A small segmentation model, trained from scratch: 7300 steps, trained on aerial photos of the United States (SatlasPretrain).
Rows from block 2 of the decoder of a small segmentation model, named by matrix and row number. Rows with one number belong to one channel. Each number is 50 + 15 x the weight over its row's rms, rounded and kept within 0 to 99. All counts start at 0.
After each channel's rows are labels from the 100 images, of 14976, where the channel reaches its highest value: "colour at peak" is the nearest of a few named colours to the mean colour under the peak. Only what is clearly more common there than usual is listed. The data: aerial photos of the United States (SatlasPretrain).
# convs1: 3x3 conv (decoder.decb.0.0.convs.1.weight, 64x64x3x3, each kernel summed), inputs 0-63
# convs2: expand pointwise conv (decoder.decb.0.0.convs.2.weight, 128x64x1x1, transposed), outputs 0-63

convs1.21:23 51 40 55 49 53 56 80 30 31 63 74 54 47 41 36 40 68 74 53 73 44 38 54 64 73 37 39 61 64 49 51 31 52 68 35 50 30 53 48 36 43 46 25 33 25 53 23 36 76 49 55 47 62 42 81 42 52 59 54 60 20 61 28
convs2.21:41 45 55 49 40 43 40 42 54 53 51 34 40 51 45 33 51 71 50 47 76 48 66 23 69 52 42 22 64 53 53 16 65 50 63 65 43 54 31 47 59 39 34 56 68 65 25 37 36 51 85 94 43 54 36 47 34 46 55 58 59 48 42 53
colour at peak: brown

convs1.23:50 52 45 47 51 21 54 66 49 60 54 63 29 51 63 21 53 49 84 47 65 44 53 61 42 53 29 27 53 44 38 33 43 61 47 19 23 48 57 66 25 41 36 53 45 44 74 30 46 60 37 31 51 53 52 48 70 85 84 44 54 30 38 34
convs2.23:55 38 38 42 67 39 34 56 37 49 66 09 29 54 63 47 40 68 46 46 44 58 39 44 45 41 41 35 35 53 40 63 50 42 58 50 69 54 28 26 34 60 22 42 75 51 67 62 14 32 66 56 61 39 33 49 39 32 50 30 49 58 51 44
colour at peak: grey

convs1.29:84 40 60 49 40 58 45 55 44 33 64 54 31 83 58 57 55 62 49 45 19 86 70 60 67 41 31 72 39 25 25 65 64 69 40 63 38 39 38 50 40 53 45 55 62 22 60 57 63 64 51 51 63 52 32 37 60 31 52 53 49 64 54 78
convs2.29:53 47 67 35 52 30 51 77 53 47 33 81 81 39 33 47 56 39 48 49 37 50 50 42 17 47 53 47 90 75 54 28 51 53 66 55 29 40 72 65 30 49 63 56 38 50 55 36 65 56 42 54 41 55 67 56 73 59 30 68 53 54 38 51
colour at peak: grey

convs1.52:42 68 46 29 31 35 55 00 59 74 51 43 56 46 53 46 48 66 53 66 67 37 55 49 58 74 28 75 63 46 37 59 55 54 53 40 59 34 73 39 43 42 45 48 50 30 80 53 62 34 40 76 59 69 30 58 51 44 43 53 47 22 45 46
convs2.52:71 52 77 48 21 49 29 52 57 34 73 61 55 25 52 53 50 40 54 63 62 39 40 66 38 40 48 79 86 46 61 60 48 56 28 55 51 25 56 57 54 59 68 53 65 54 65 54 73 51 16 25 65 43 31 20 46 47 43 51 50 29 34 49
colour at peak: grey

convs1.22:54 46 56 55 60 56 37 34 54 67 52 64 58 62 34 50 39 34 48 63 42 48 26 39 45 25 37 49 51 51 18 41 51 59 47 18 35 61 48 49 41 48 14 66 25 54 89 63 44 52 42 56 23 53 35 63 32 91 41 42 61 38 45 31
convs2.22:83 65 59 59 63 34 48 57 69 66 48 53 64 63 49 48 37 55 36 56 77 56 39 28 76 64 51 62 87 51 68 58 48 44 24 26 40 42 57 37 22 50 11 61 66 45 51 53 51 60 72 64 51 60 68 31 40 55 48 50 70 51 68 49
colour at peak: grey

convs1.43:46 30 43 58 42 38 42 22 38 43 51 37 33 51 42 45 27 47 47 46 57 51 28 53 64 54 45 41 42 48 50 49 47 54 42 24 52 49 44 88 34 64 66 43 03 53 78 58 41 77 61 54 29 73 60 57 28 65 30 30 30 45 28 46
convs2.43:43 63 53 60 43 36 86 34 56 39 55 50 48 49 36 87 36 57 65 42 90 48 68 65 50 51 71 54 38 46 27 76 83 41 42 63 74 61 73 58 56 45 65 43 46 62 22 52 52 31 33 34 74 69 41 67 83 83 60 61 32 65 46 31
colour at peak: brown

convs1.35:54 49 51 25 37 48 37 53 76 39 50 48 54 75 40 49 69 43 55 16 35 18 57 62 34 58 44 56 42 61 60 35 47 33 58 62 53 42 28 33 67 50 46 43 44 39 38 49 76 65 62 27 36 46 60 82 69 37 48 57 41 52 48 97
convs2.35:54 52 47 51 48 55 28 63 33 23 59 49 47 37 77 48 48 22 49 45 22 36 52 52 15 48 37 72 97 45 55 28 67 48 65 69 58 59 41 58 51 46 84 43 50 51 39 69 17 36 49 54 48 29 68 37 71 37 50 50 68 41 26 62
colour at peak: grey

convs1.36:31 37 43 28 21 52 48 50 51 71 84 57 62 60 49 47 65 40 59 35 63 75 34 62 48 42 06 76 42 40 81 47 44 40 56 55 55 45 34 30 59 44 24 53 51 50 39 44 43 60 38 62 54 75 36 38 49 29 59 49 25 43 28 44
convs2.36:54 53 39 48 52 34 34 43 53 35 99 38 61 45 74 76 55 47 40 37 29 45 50 36 51 39 56 83 67 43 55 21 77 50 40 35 52 58 49 40 93 51 72 43 40 52 52 72 57 51 34 35 58 35 52 43 49 40 28 55 66 39 52 43
colour at peak: grey

convs1.38:47 46 56 21 61 58 55 99 78 42 67 63 63 59 60 47 44 63 60 56 68 58 50 84 45 53 37 56 50 55 43 32 35 42 65 48 53 50 53 80 51 36 61 34 45 34 15 55 26 54 40 46 32 30 42 44 28 33 42 36 45 37 35 43
convs2.38:58 51 33 53 58 36 43 71 43 47 55 56 38 33 61 17 20 37 53 10 60 61 99 43 21 45 42 28 20 37 60 36 60 65 60 66 47 56 46 71 69 32 73 53 37 65 29 53 68 34 38 19 77 51 66 58 37 62 47 46 45 48 58 41
colour at peak: brown

convs1.7:39 70 35 43 47 40 55 52 43 83 32 33 45 25 53 69 66 62 30 62 45 19 53 53 40 34 73 40 56 52 59 55 54 52 35 85 69 59 36 33 70 43 43 40 82 74 50 62 60 44 62 45 79 53 48 43 42 37 58 61 29 73 52 35
convs2.7:51 61 45 47 39 74 78 40 70 33 27 61 35 60 72 75 68 27 57 68 44 61 53 47 20 46 55 52 20 58 40 25 38 29 45 71 58 45 45 47 59 52 62 62 37 56 64 48 52 52 65 28 54 47 37 47 63 61 59 42 46 60 60 47
colour at peak: pink

convs1.18:61 45 40 46 44 59 40 38 71 54 33 64 57 54 69 49 39 35 49 39 28 59 29 71 59 53 04 99 52 31 47 53 27 30 44 37 56 50 44 39 44 50 46 59 52 42 56 55 32 80 44 54 49 61 28 50 62 31 32 39 47 36 41 69
convs2.18:31 47 49 38 57 40 32 46 57 52 48 12 68 42 22 53 42 28 59 53 47 56 53 65 51 37 26 28 62 56 39 17 54 36 56 47 29 60 29 36 78 42 55 51 71 63 66 54 54 63 40 48 37 30 44 50 56 49 78 58 50 52 53 55
colour at peak: grey

convs1.34:57 66 44 28 56 42 49 81 41 63 43 62 30 52 36 48 53 61 24 70 55 56 57 37 40 52 84 23 45 65 61 60 62 19 47 37 36 34 49 42 45 69 46 51 44 27 51 31 56 49 12 39 28 58 53 62 65 41 21 39 48 76 53 38
convs2.34:40 55 24 61 36 41 74 71 55 63 56 54 78 40 15 46 46 32 75 56 57 46 42 48 46 67 39 56 74 51 37 35 31 44 13 64 48 30 54 63 17 47 55 61 68 52 40 43 41 78 65 44 42 26 82 17 62 52 19 71 59 49 58 45
colour at peak: grey