A small segmentation model, trained from scratch.
Data: trained on aerial photos of the United States (SatlasPretrain), 203450 training examples.
Rows from block 7 of the encoder, named by matrix and row number. Each number is 128 + 32 x the weight over its row's rms, rounded and kept within 0 to 255. All counts start at 0. Numbers have three digits each. After the name is the row's rms in percent of the matrix's.
# f: depthwise 7x7 conv (encoder.blocks.7.mixer.f.weight, 96x1x7x7, trained with AdamW), a 7x7 kernel
f.0 092:129120109142166115163155183134192153113161136157091213179139156130150132179180150144178148132148152143148152173133165159116128137118075110188109108
f.1 087:128147132148106120134127152133119118147123179107199051110133120083152090012164134115092147094105126086145120124167146117081123165140124115143129078
f.2 117:080117210156111166136126087151110199110124119145085102162149164102110122185070169173099116104147082120095160077165098115105100127111137128151124132
f.3 087:139122134129126113075158143148115098145141217111180150094112158139181209125104170164159132090060164128095112110101088119108146141152142162117149162
f.4 081:114140143105115154125105107087100125091154119159149188176152203167160128128141180137112082118070030123158163111103103135116129115095089099130126106
f.5 121:119116112153136115129063094088157115093077101083079188114116101171112142221215129117133109121121157129123138143129115113155101118126135188096146123
f.6 083:140132116118138130106136137107135135130170085095068014073089053150109126146095093126128099129148160145137134108068105123124153130155079164103148120
f.7 124:114116120159132125136133133115136149135113159171075151137096117153206000156167078160137170106135138115101075124156169147127112121124132152124108144
f.8 100:116086147142135119138099124172162110107166085136161207172100098107111103188146098090100105083082088088053104141107094124109140141107102097142160110
f.9 084:111151145142152158120085055161171153129104150178120168093102110111104105232089089129108139124147086099124106090085140129134071153155137118133099102
f.10 089:152105129194094125135120123186161104148081095069130126153104142110161173052165160142147108152148117125148141153062117075112159124137085091160171106
f.11 106:140130127073136223134095080120144127175173188117035150133124165101149130127130151139145112092167186099097158115122106108135110091138138157106133136
f.12 093:103093148122107108109087114109081088161115095109191162151150138162166147204120140185137105079085101124142122103171150148095127103074078100100086126
f.13 100:151134126119195146146141165152113166172129128124128123136135098059129122064077071037099113116093092076106076105101112132148139105101119131135165142
f.14 088:131135165087106135089140134173095093153111100096191159138089135097070164121117139114114148205136147122176112062119070102123143122146111053119144113
f.15 099:085102140135088081145111100101128128165129096121154208109133132107099208179157136135125133152150105111113117132095061061059154136131127109094099141
f.16 105:139126162155113138090147150152126089099123128145151130038114118144173185105199169146126135084125095114100083141167177180144097095169123164164155136
f.17 079:117140077111101134097113142117138096125151134166161101199165120103133128117140128207147139140210179133129062129111134117093102140127146065080087099
f.18 106:140168162121143102129077164165176151128139113123147177092102103167124220187096107132155184175161138125129172176159102108147091130153143099102129133
f.19 088:135088168112103083135091141162172101093132109136199194159103143085117145184158150113098127193166175148135097104166155125117070108150106127139108148
f.20 087:099131105146152116107082142134118110127135047126112153163130151107162140181221161143063084090147173071113114133133174149104130096162131111133134091
f.21 080:118129063121120107134113054137124134087111159143149118117144095155161142226148190133094105099136061087092164142136146139135080155086107149113120109
f.22 107:097106151139141179174133182160160136114141119230157177138113140103160158165137129168134156172181135132166197126106123168139120141094158159138137107
f.23 127:130121161157159115130155089103178175126137139112078094104140164179141023188139157106119121106191140140130093130126151124103094152130150173163102093
f.24 095:144146123143141109141137135063106123134190102100098128126130116111092064058054123082158133074078102087100145086139088090101127110128092096122099111
f.25 082:172081116167093124142122115110114110098134120110142114088153143045123179097141174173131118183094118122160108164216086075104154148125160109135138139
f.26 090:130135137104102151149150149132082150102065165167077107110121089184161103195156151138240154113130151091131161121130155123115132115155116109103099156
f.27 103:131114173205137116117139109126220154114135125135138194171092130104149109174147118131095097139203123121109118108137214129115121092123128173130131110
f.28 077:113098066080115144105114121084081159131101079144125129116144110133123112091156060077159109163134118095095144118103104075095109141093079044110116157
f.29 078:113155159130175170134177114179145104134167101095111122069067111116135105152114153118142149124105104197168133184151151076086099168182158133115163118
f.30 099:141114127134098099095112140173146117126138167174170123075183129161121194205166182140124117151184096110103149115137144055084111139109143120110095103
f.31 119:172162155168106175176171129133156169143141146172150138179174146188183174110132177168121164156149177144168138171136129167124116156146149161120143156
f.32 116:093142137135108131103116141143169111133138152160114156141145095208156140198100187161202097142147128148118105146082142155104136069117168155078076131
f.33 082:147130161162159122183191109092124131130125119141148170110065130097150148154141174166175144139127178170113124118159168178155141166155103209172137145
f.34 101:217132130140189162132138148076161133135135079127136103100168075157131172114166170087126109174084141121152119112059144119165107138177117144142107102
f.35 125:141153124089166148068124133160090134156129110179077093169129153084150066151207109104132086082129107174134151068173117088131156124105126133120112134
f.36 118:108124114109154139123156154087124167174175134133066045077121138112166122176077136105135192136040103135124125162103097150148120149141121143146154148
f.37 087:111146133139094053133136134114146173102154131142136180222136116102160151186127137122094133171171093155134170126196117133171149142142158137140128188
f.38 121:101102117148140116181118148113116058177139130096159101142124058111096217094159081134126144146095179120174101159139179110123101147138131162088137110
f.39 116:098157165125085117137120108152188112117071098086160143019119117163131147099096106102137125158115124106092105123149159089120116158124127200172130091
f.40 126:101148114168082151059138125174138167122105094123166105147078140094195162165097134140125205136202103141116154103156128095116122153101148115161095120
f.41 103:182138140139115107149153167148127131147155106109064055095092105069097088060057073133090122115127108090118123108117152146175120123139171115146143143
f.42 083:127116117151111154082174184194087192135167134159129156174113124083147104172089103156127064104115088104120092073160123094115113121149138112106087111
f.43 123:124135122091155145177124120111157113120158143085123068090179064134040163094142121088135119140109145117119077207131152133146146111144089155082119154
f.44 127:146134152187123164118108125138139140129133121064111074073108131144138183145106144172128148134122057148140113138203222150151142115139171172140127129
f.45 101:148164109125156126135167159152175154176106109103125102146125119177134152042115205118147147125072098123147130161149160211111093147148159144150128093
f.46 116:099101087146106118128127144117120135111130155119155129135143136169201167182144152144155196195201186154144162160163164166183141114131127160124130101
f.47 081:131092110115178060077152113092168097075137106142171172126164118128185216103162154131089145152107089115149108105110172139138128108108125160094106128
f.48 083:120169131198108132160069165094137173159101116086153126186128190117024124122103144160106120094139126120150133084129120119100101135130078104124129106
f.49 087:090134142143138069158164147115152148120138105136096153108140158130120080075102164099081095113205149139095097082154163083111106134129112194185086149
f.50 087:093045093103089103099131107120138136124071080121098102111089060099139128101114119098166093135119140099068150152080104130104070098143096079147126122
f.51 072:160119189135153119149128086143138162151099188130102146162166096124127172166143137145165151120176125151161100190175198112182169134093153147174138138
f.52 139:124129127160116131163144126113173160163143151138108089135136149095093085049051089117088095094100065050106144139132126110098106146168161140155147116
f.53 073:166117171103115137107135110196072109109097084099148167122104205109125113092143150187146112130148143111154139086132160093110114143124089188114076184
f.54 121:138125103180123091136148099075149134108090126131080128171143109188169069132210198120167207151095118141126135116137140109108132103113112134139104096
f.55 128:136127135157079177126142090149113111116110089119131086184045093101115097115187106149113122074138061119169143109085128064181122129113136116150143114
f.56 093:107119079093105107151104117089090142155121127055109132117106111079102143030139094095095081114047139140114117107090118088129172109142124102145138115
f.57 131:129147170101109119138141112153097125154155106095190064131140159074075177074113153128102086201112114099084105118143122151104126103157181081121162119
f.58 096:140127093077143116100132083137106153109086073114106111076121102146150103168032120142119156177197154145097121104164153089088148113128095131158094106
f.59 065:140147131132139128115141161090097093131140124129178125156123134112077070201209144201094127097192112087143122143126155138124096108083161142087098108
f.60 085:117081153159101086116090121133186109094158126102118183126120123058091168188157160185120102119128123126120125087138162099099102103107160117060082101
f.61 110:099094192141073106115074145156165107150132121154178098126205147121174194135148135166153168166120113136166119098147180147117133106134126178131099095
f.62 109:129135149156087111115166168148193157142154130081135155055066104151189171189161173176114118088084095158118103118136162139140133116139148149134125131
f.63 115:138133155088112130102126092122090073089130126140138116105094115145155197206151170147099171189192120104147093154167138149160108130113141169167170145
f.64 117:100120154132118124122110140156127096104183089080114056093176170136146138088188187170100139133108091152176156126124072066105150119172136135126115102
f.65 063:191119169089052118145132147134089050127105146176133104067120106146162156071063114123172129102149100176155129128127103128127129141147149096103151140
f.66 102:121082125138134084091136106107125133097164098134072123108184188114104051151128137082085129160150122182127112117163197172109180107118149145168121115
f.67 070:146117141086061108106144154116067172115148088139048114188127141120138180115060090113127142139125097102097119112085126089087115174140105103135172131
f.68 094:096126095109114108138150100105102132139088083056056149105100097062057081127091066107144104110107166151153117120100126144139170116107109142091109127
f.69 081:148126103166166140112137156121178093100144169134113179162122119099166119110070124137113111039163117113150149128130194143171137115137102083170053145
f.70 107:090144154133143140135127174184150127120132167206164174158170168182162155166139182141152166130090151153168169154135141154158134148159159146188126116
f.71 110:115120110112102125112122086085058081117113150079083067114118126121096058072117072107106134085101142099090120134095092112131096142111111062106122102
f.72 098:080076109061099127116126143168147109140113092088127095118116117111091154090074113102139069154111093122089102053086078097086093101108136120132163139
f.73 090:093151124143171141158103142097198155120147139163121171198134159163147141202152091141146105135178098135142065127175165141127105086166152150087112133
f.74 076:148125159150112136127139118102128129128104098155207103084150131185135157078134132153102045130052136124120070106146065084139079108146133108162125132
f.75 082:109146082103112085131125136103149131104114113132207191094126112155140196156111129130126116127133107062126081053064151080145163114112164126112159141
f.76 079:159115112201134145071127119161156153126107136083156195145149057197136158150145159084114124116120100167118099095144169094106152149153173143095146154
f.77 112:069103093126098118112123076097061117147142119111090107118145086108065145206093107086082075136096107135108117125169105107124103102072133141126087118
f.78 103:104117106088155144106136107090150146114120135123109152192052086142158152107132077097131175146048148124127107159113085136115178065101121094136184133
f.79 096:127116147039105173096105112107084159136134155121202200133168156160093082141133075106134083073093144135142105128109144170144134117122100107127135102
f.80 111:130096099124153110146106091088126131108111088104084168160136102093096180215143099117133162183131068112146176188139071151116118138154120118145161157
f.81 106:132146102100094141173145145143117090152162059115112049090104165083118132112113106081058109042081115095123122131128104156118115130157159112156135137
f.82 111:064059151083104100089130092106074135142100104108147140152109106156118153175155105108172179115165178141118124116133078134100125120108124124070059101
f.83 072:115174094106076061111135131159103147102128172186085104125088148109112088096064148111088078112123096111160133125086066126115101073118127134090120143
f.84 112:115118133086105140145106109114133160115180158172056080152177145166102075065097138168131157179144126102152091123122065106088103152162155149102127149
f.85 089:153172115116091143099143116152086081118131173171200109090134127108078175104027129097123074100143114143116142123099140184143128118096096105130151125
f.86 083:152073109099135099103110094145104089145124178104092127144106097137119101103160108110041109111090160102133094103111051159090186125105101115081112160
f.87 080:128084171104140121184128066136167149153170149135140143208171128126146096123162091106098138105136133126124159131146153102159216068126119096094126172
f.88 078:127095122167116110082128115083165079121107163150106121104140119158174144174139147163056122087098136128140099072075217144121101132089083108141106116
f.89 082:135153148123198142093126172057144141133182181137071086168164135140150091106161167157159127144151181126120153184138144162121099132137093164171129148
f.90 099:134122119139124145164150153199172161174186137172132133105155185155155094099187165097124145134106128150083122082124132120168191153171122130139180091
f.91 118:112160133138151153142110121114103148158128086099085055100111117127079051062056075072128124098131086092138152144126124157124117165147148153157144108
f.92 092:089151105150152128094145112129184184176175088127106140144154147106146107160175075157130125088102165120122143143059134170093099136167117150202134172
f.93 111:143118150169143151130150185175176116161169157140189162142114145172153215184172152135165154156176136155117161136163169123142137138133167138144160124
f.94 100:092078131139121052079181137122172138094114101160109084078113105121119113221143121108122113074109103088111126114159125082124118133113156118071108155
f.95 136:149132102066129180155138144094109131149154155146121135194136128171157139131193153117137143096077111162130115107077037100128144086157141077129130176