Weights of a small segmentation model.
Model: 1.82M parameters, 48-pixel images, encoder arch convnext_v2, encoder norm rmsnorm, encoder activation gelu, encoder patch size [2, 2], encoder depths [3, 6, 3], encoder widths [48, 96, 192], decoder norm groupnorm, decoder activation silu, decoder widths [32, 64, 128, 128].
Data: trained on aerial photos of the United States (SatlasPretrain), 203450 training examples, 2.3 epochs.
Rows from block 7 of the encoder of a small segmentation model, named by matrix and row number. Rows with one number belong to one neuron. Each number is 128 + 32 x the weight over its row's rms, rounded and kept within 0 to 255. All counts start at 0. Numbers have three digits each. After the name is the row's rms in percent of the matrix's.
After each neuron's rows are labels from the 100 images, of 14976, where the neuron reaches its highest value: "patch colour" is the nearest of a few named colours to the mean colour under the peak. Only what is clearly more common there than usual is listed. The data: aerial photos of the United States (SatlasPretrain).
# fc1: MLP up (encoder.blocks.7.mlp.fc1.weight, 288x96), inputs 0-95
# fc2: MLP down (encoder.blocks.7.mlp.fc2.weight, 96x288, transposed), outputs 0-95

fc1.103 095:121137200171110160149134128137082140125148135130104105119159126110119155106146155110072132147125149098101087114103122087130079171165091090130122162167117108085084050126112103178160111082146095115091104174086151140099155131156186119158038157141113133098064144177088074123093071135104147093
fc2.103 104:105187130136115154128144150151134109109172183115104150137100146147149097148176129172097147152110084152154157111109186155109049109162176164139131165090141168090124105114118121132136175130137201112180194152097054117120129068110146156117169111110105172154110139167118137182167114145165207145
patch colour: grey

fc1.23 106:119106161116138131159027064145088102113151139163124125076105135151116103075182089172133152060073113124153110214139126172184127133119172124149095110162109112201096081143110094120131122145082112094138144100125166089070140197088139130132163114117126118113139102139119128088141107094146113127
fc2.23 120:111084151046112146091170173120132221149137108098130119083128102068121108076071101080167095155153158131173107121097134120144134133120009104111123162119134116141088110140096054146107118115170101138106095120134139145078141089095151118152145160144103175102121135170111112136123097094112148117
patch colour: grey

fc1.139 096:164051033107080108099116138109167127170098193069125084125135129093106183142088122139120153106122118075118130169153138111187115123152114160132125133139118081100088116162092127146143085064158157158142162148103121131136121158154111128168115146149084117078150149085155120096102074088179184162
fc2.139 086:158132139158092140122124120154169115102099176121117112163074148114116076128184117159159145096029111146128117105207067072124097194132110138108092100145073145131164201112145100134134154105118157188104075156121094131137168147142082104144185167137111133125135122128088142085132148160101095165
patch colour: grey

fc1.153 103:132094115147129176117165149136126113117134156089074088158093160115138022156150098178134125080124131160110132113165152105069127128103134103202108095112156151210106143109119100119126172134084188101107088165108111132121108096053151163102099102109136101176056097142168131129159152123144120148
fc2.153 118:106127109115153096132177152076119106178132116172166122158172155116172156168135160070110101120157035134102149142103121138162120137089097108125159143119167135200124142162134190128109151122120083087095133097148122145115162131148161172129091086157112105125204118143085107099098156079165119035
patch colour: brown

fc1.209 111:114091126051119146152126164156034097125130147124127161106089109155142152141139111118137119195101126133129119100112111125147094141126158068090091154114172132119173207173133120134131119132072106121112192128198139156123154123194145055130120199110182103100174117081116096166116143107108114144
fc2.209 101:147130199059174120145087159134146158134172104170130138099172114124153149121132122176104151117156136090147171192164103106211117146123135194106133163111144115137129097125084102099152102136111151117138093144110076142048158173131108182117181120112061137145137150088161090121130126124135211137
patch colour: pink

fc1.34 118:122187047142096192133172066117140119077115096141154124171105106121090154148080138087122115170086079139090192067128111100110131114174141100103103141141096146166116108120140201131138130120132150153137123148127116168138113116099101158169186086187117117157060081135143119180163167142164123122
fc2.34 124:068150113160198108112110101144080107141126180106147153154195142163162158179166162171134103074165118113136149115140123120139188091067133137114189156134133092183102117094136189150190111154105129133114167104110188074182112166135139131148138071134144134106081149135102177143095095109149127109
patch colour: brown

fc1.266 074:136147110105183106158181135109178134119111100208103148118134171143069141122130064136133165127127087133104162182132144094133144112146070185098080109127136139098143185110109073132111137101112077095093153123147180136140103111159116173160142176034080133118123127113111164087176102072106126154
fc2.266 060:135123130144086051137125132059134162146115097117136177150137140106185105149178119116160141090118070125136099131140144196077133114049063086187149122157125140165148059133078125177117110115132107105127114156157150129119112140145135110106114159137109125138159079142157081162039141162094164087
patch colour: pink

fc1.71 091:078050144074085096160127125158221120120148108152096153097053134083105127119108112100088118164130163113166137170173120128147133141174179173138134079111159168053093174132151148140128063133175132176145104110160165156145122116107127105107123141190122178143119129135110103125130086147135103092
fc2.71 076:191082149092096166106148121168163130100146129085154117112173104116068139097112134148072141076143154115121101122115115078098109108112137080095124166123136077069136110154176043106176159125089072156146074117153122106143146176139108093131124155111129195140118129140151187120114044113151088134
patch colour: pink

fc1.48 088:163153095086113131131161158142119123123098102153126163130223096096125146067130110153147157155086139136168138184149133133150157199145139127044137133104159097094121162090144151104135134187150194134124108143122129113154118150089139153192172080119087189101150112120121138083054136112155121190
fc2.48 087:132138172112147143165118115149100147092129109166092153104147077116157128002128116079194121072089152176166104128102151140149178129146057145142143112153138073147135148144172141102087080100138085074102082140118127157166159147122110117128142141133102133126092146155086172135112152107057091112
patch colour: pink

fc1.269 087:140116095143125141149068065177173104121099090156154107161185139140156163117098148133116132197135113068107126119189084179158101189124087136108141152166121153086137168114140164138082148176165106210196098111127081085145109129124185134126168112126140124119070164161144105129099132098125113139
fc2.269 089:149158143121159173098099150096108079122058123134140157070111097173124091144126096169095156122148138120153094139165178084109141156183157131116158096130087101108194115137131130115204136125125202133133134142072169146192126158128191136113104128094160117132064126153109122145151140105144061199
patch colour: grey

fc1.143 121:110159147124114118099131162105164119105139138092115112116109107096148150148124167090097114091100123113117000131137175145054156186220130107139104110123137158109138136210137134121159115140141108123128087147155155167133139150163117139174067139121103131120099119120145115137179163108181148083
fc2.143 129:128133107173179109128126130128147078109101115146134099160154114166107058058125096177094145106136134061055159150101141169113089126187120106155140105175121112129119105197129142139131182128057130063126114119153120057147151099128122160142125110129199143136134116102082140070101093121119066136
patch colour: brown

fc1.246 093:195105103110138149104074133121151159123190115146120131114149195152170142134097120120066175165116136134082148161149133102174113116149195121213174156152117155089152176137133137156192126121132151144099219127079160150109123159141117140118122154089136159095161134211151092151144101140096127136
fc2.246 091:096121154164132100136122162172096099107125162124128168102095096131058138129119149170146187076107139136123129138102162133084160150195120131122167071089094122134204127081112104142134092133188070138107079173150141149134184129146076090136151133089095170153161125116124129223163123146161112089
patch colour: grey

fc1.15 124:120128135111139135155084144122136114146115127157069128135134107154122197134104132185116146148187179153098125190110128146169122132124234107108124157124120127144128120147114084111132087166046130113107126137090133160163163154129150109074132082160119187091092136178122182103151104143132168026
fc2.15 208:107192077134065151147121136098142167133128092160163125115140141127120103158137159124031170125128231105149144133144138082144111129145122170118108112093132166107098161135127201140142139140089187132126187119132184144081101199144167137145156117127104103124156093173132108166123126150139094197
patch colour: grey

fc1.41 106:125118064176139153130089124121189117139156079119128112134141125107166221122119164052087134086144091116147088080133117197154092155151148150124122130168132122150109221119123095121103059130142160078145124130118117156106159121140149074107167092115125155128135172108129173086159121070087157109
fc2.41 102:165101163214123095105147115106082092046119152086127072108127141182067089181106102123120132209153150149105123158148107067056148141170100108107170070083135131132102112179141126132115138105151110130145117146100104134119131161117128056129155148123107121096071148157100179097121121129120111126
patch colour: pink

fc1.63 082:133120145138152164159079143106134127128138069180125080205238119104114108147118138096177113176091162106175148161114165109126089134110094074135151101135114143091106089121184088124121139113135099126118127126077174113037138149140145068146103137156129100092143138160120142094143087130070170134
fc2.63 086:150137184083176142123163147090109086137146100120154118059130142121106123175102087165117193122092100136177147148107139145131084131143133145151127072112114162121148115108129124159100170088125169102136119192027112104036164093100175158106156160138128141140137137183078119192144135114133164123
patch colour: pink

fc1.69 171:176078149139144123112161136115135137138159118085183112035106098150222154159109109139094134123164140159115112104100140160155080144115140149201127128102147216123119101127119128088122127094150131056105092138131142087089087130162133140206112157150139099106111133157127121151142103125047087107
fc2.69 070:103103148130058179101090136189132123153126098151144148160147142108076124194143121125186163165091079067112155128138140138142188155162168121103150152095129109093134121099145142087118130143154113104178129156098127152072085131126137151128090121093057107113078152155157134109158151118242118158
patch colour: grey

fc1.219 101:190088148114178140151132148149081105158142128190183124125146118118138147092178123126140100127081144116124139055071150151150071109102133057104182132087154082188141109160163127069106145148096096156141123141111131132091134132120133085193163149107155093184193125154077103128135152149085147155
fc2.219 106:070112190095173175080159135134220210146151089136158124132097146144166131104110137144108208165111069128131116121159076116181118107155161142124107097127155213165120151060138078106127128115167148146152092139138085118116156125147136121155157179151158101129133103161130146120118150143101155105
patch colour: pink

fc1.92 091:168146133127165089112136187150113221136169137114160089114091051155135126138090099110152122175094090122113090104155169139149136093114186151121154129161132160085091202098120124117139093166129104092087081107098148163089125172137118117101103056189173125125146124092159100140115125164117181104
fc2.92 088:110125154168068141130139130099132131085141108141191155095138118128125183115175106073102055113133157100170136117124141068157120139173068140114160147129111124097138089138163109132104182088122213117115151091099100087056130152121154136086099108189131167161108147118112166108149180101173061128
patch colour: pink

fc1.2 074:143092187072090114147096113122139177117195126135174152123167176106149105099157101150125122151126084163128164107100159105140055141171121099139084137167151100111193089096111186079098110153154173093126153107121157121088106114112171096120152162140107123127199048117062115128109106135124172121
fc2.2 072:113101125141111095065104096124172127098152110142032102147142156129084123103111129136135162173096134115185085127142099076107120071186114123102161115112148126144180110052093107144138165119147110145148108121125055135113080190125130151155164154087112101112212123105118140177104121130104169070
patch colour: grey

fc1.87 103:123175102184150082131047126176136103088115132179127122096124105080141034156165097092103159156143110145075130162170118147135109147037099127122177101164121153117137153118071120151121171132124126138161127142083149150113167152101127138154161127075137137102172178166082115114138103059140118127
fc2.87 106:114107160076084120123041095176166130135079123146063077144135130136156129103107156150173153153201105176174104117083108142119098125116172133136107125123117130154188134040110077137144088134125126138111096144097128155149075163161071133096102116150074134140127163136107158113093167138097094071
patch colour: grey

fc1.68 099:142119177140137134101151126194126157196104140151109146123139149084186158072091110131138063165124163138098124126155115049158082133139133108153125200138113169118123101157080144132127128082176103139144140149140132050106096135141204145081141117132108087090124117114122124089079139203086129080
fc2.68 085:115158118131112133066150197142104109119067147151106161164154150165132134145091095136054115136130096174168134094130148137060115157079139152130086133171126129091171091071113146131187204112162177140198129189094101082137090121113151123126143145132120121156144109117162133205151172134140126102
patch colour: grey

fc1.109 092:146165153190138187141079194139076090198129094156112160109128158121131112145131051138176121120128132146176097102113099181107148126138124126106136056124161166088101073124109133117112121097128103130163062113094078169095140136167098076126126132107099101128125142096109081149097136123077053098
fc2.109 104:112116200112160110136134163139098162123191080116073085142089166170157161155120121170139155150129049126137126144133126176182103113141079137129096142167142067131060134077121086129144152115203179104082139107070122091170172133113150142097136175147163145145145136120124121066158122121107166115
patch colour: pink

fc1.284 081:168157124103143114109152121088094114064162120139074105121099172133186172123168122077108135104163114097155068108160111163135100139103119109153114101100111172119103165159143133147146147086080174058124134161156141164170104106066107110179179083132157165154139122135142128147138101046066073097
fc2.284 084:148114118133131121115091101118159147107172189090138135077154117136142086126118129166130135169121104159084116159102147047136139143125097128109154098108152144190184134199159137123102121129170060131150139140188082089232113186155166126132192124157099111117085134100126099125115102106073166145
patch colour: pink

fc1.224 081:101081098155135062113149133187146106122192087120091136109057084111135123122192136127112161109150152090198124128088113129135080157157120145120124108134149094077179212127121110137162117172159172163189107130105113095126118157091123078116116096170139178115094143131131131133142131122043134087
fc2.224 074:149121142110108194140166087127157076112123128110202090140135154118091148173095161165095033071135101126094148136088139101142125077123161125112136137127162135074107177155173119111096124097101027129113163126107163131160121155118160124137094130131150148073152112135149139085120128163217105126
patch colour: pink

fc1.6 128:153127108132130106112135156145124109177162130127151136176172127111213186085158132127055096139167134094131170127180131171112096147126152174084131104130146128165135128175068150077117154139131161128118088095224118049133119102124120147052151120110150147091118138170129115121115181086153164100
fc2.6 082:132148061170108195145119135132122095107140078122095206151087116140133133110128119133085082183039162158135152121089136067117158139161164077173128133117130135124113143153081102128144119149121096138100177161154139168184187116142191167113116119106135123145145089124153161175103130102093205121
patch colour: black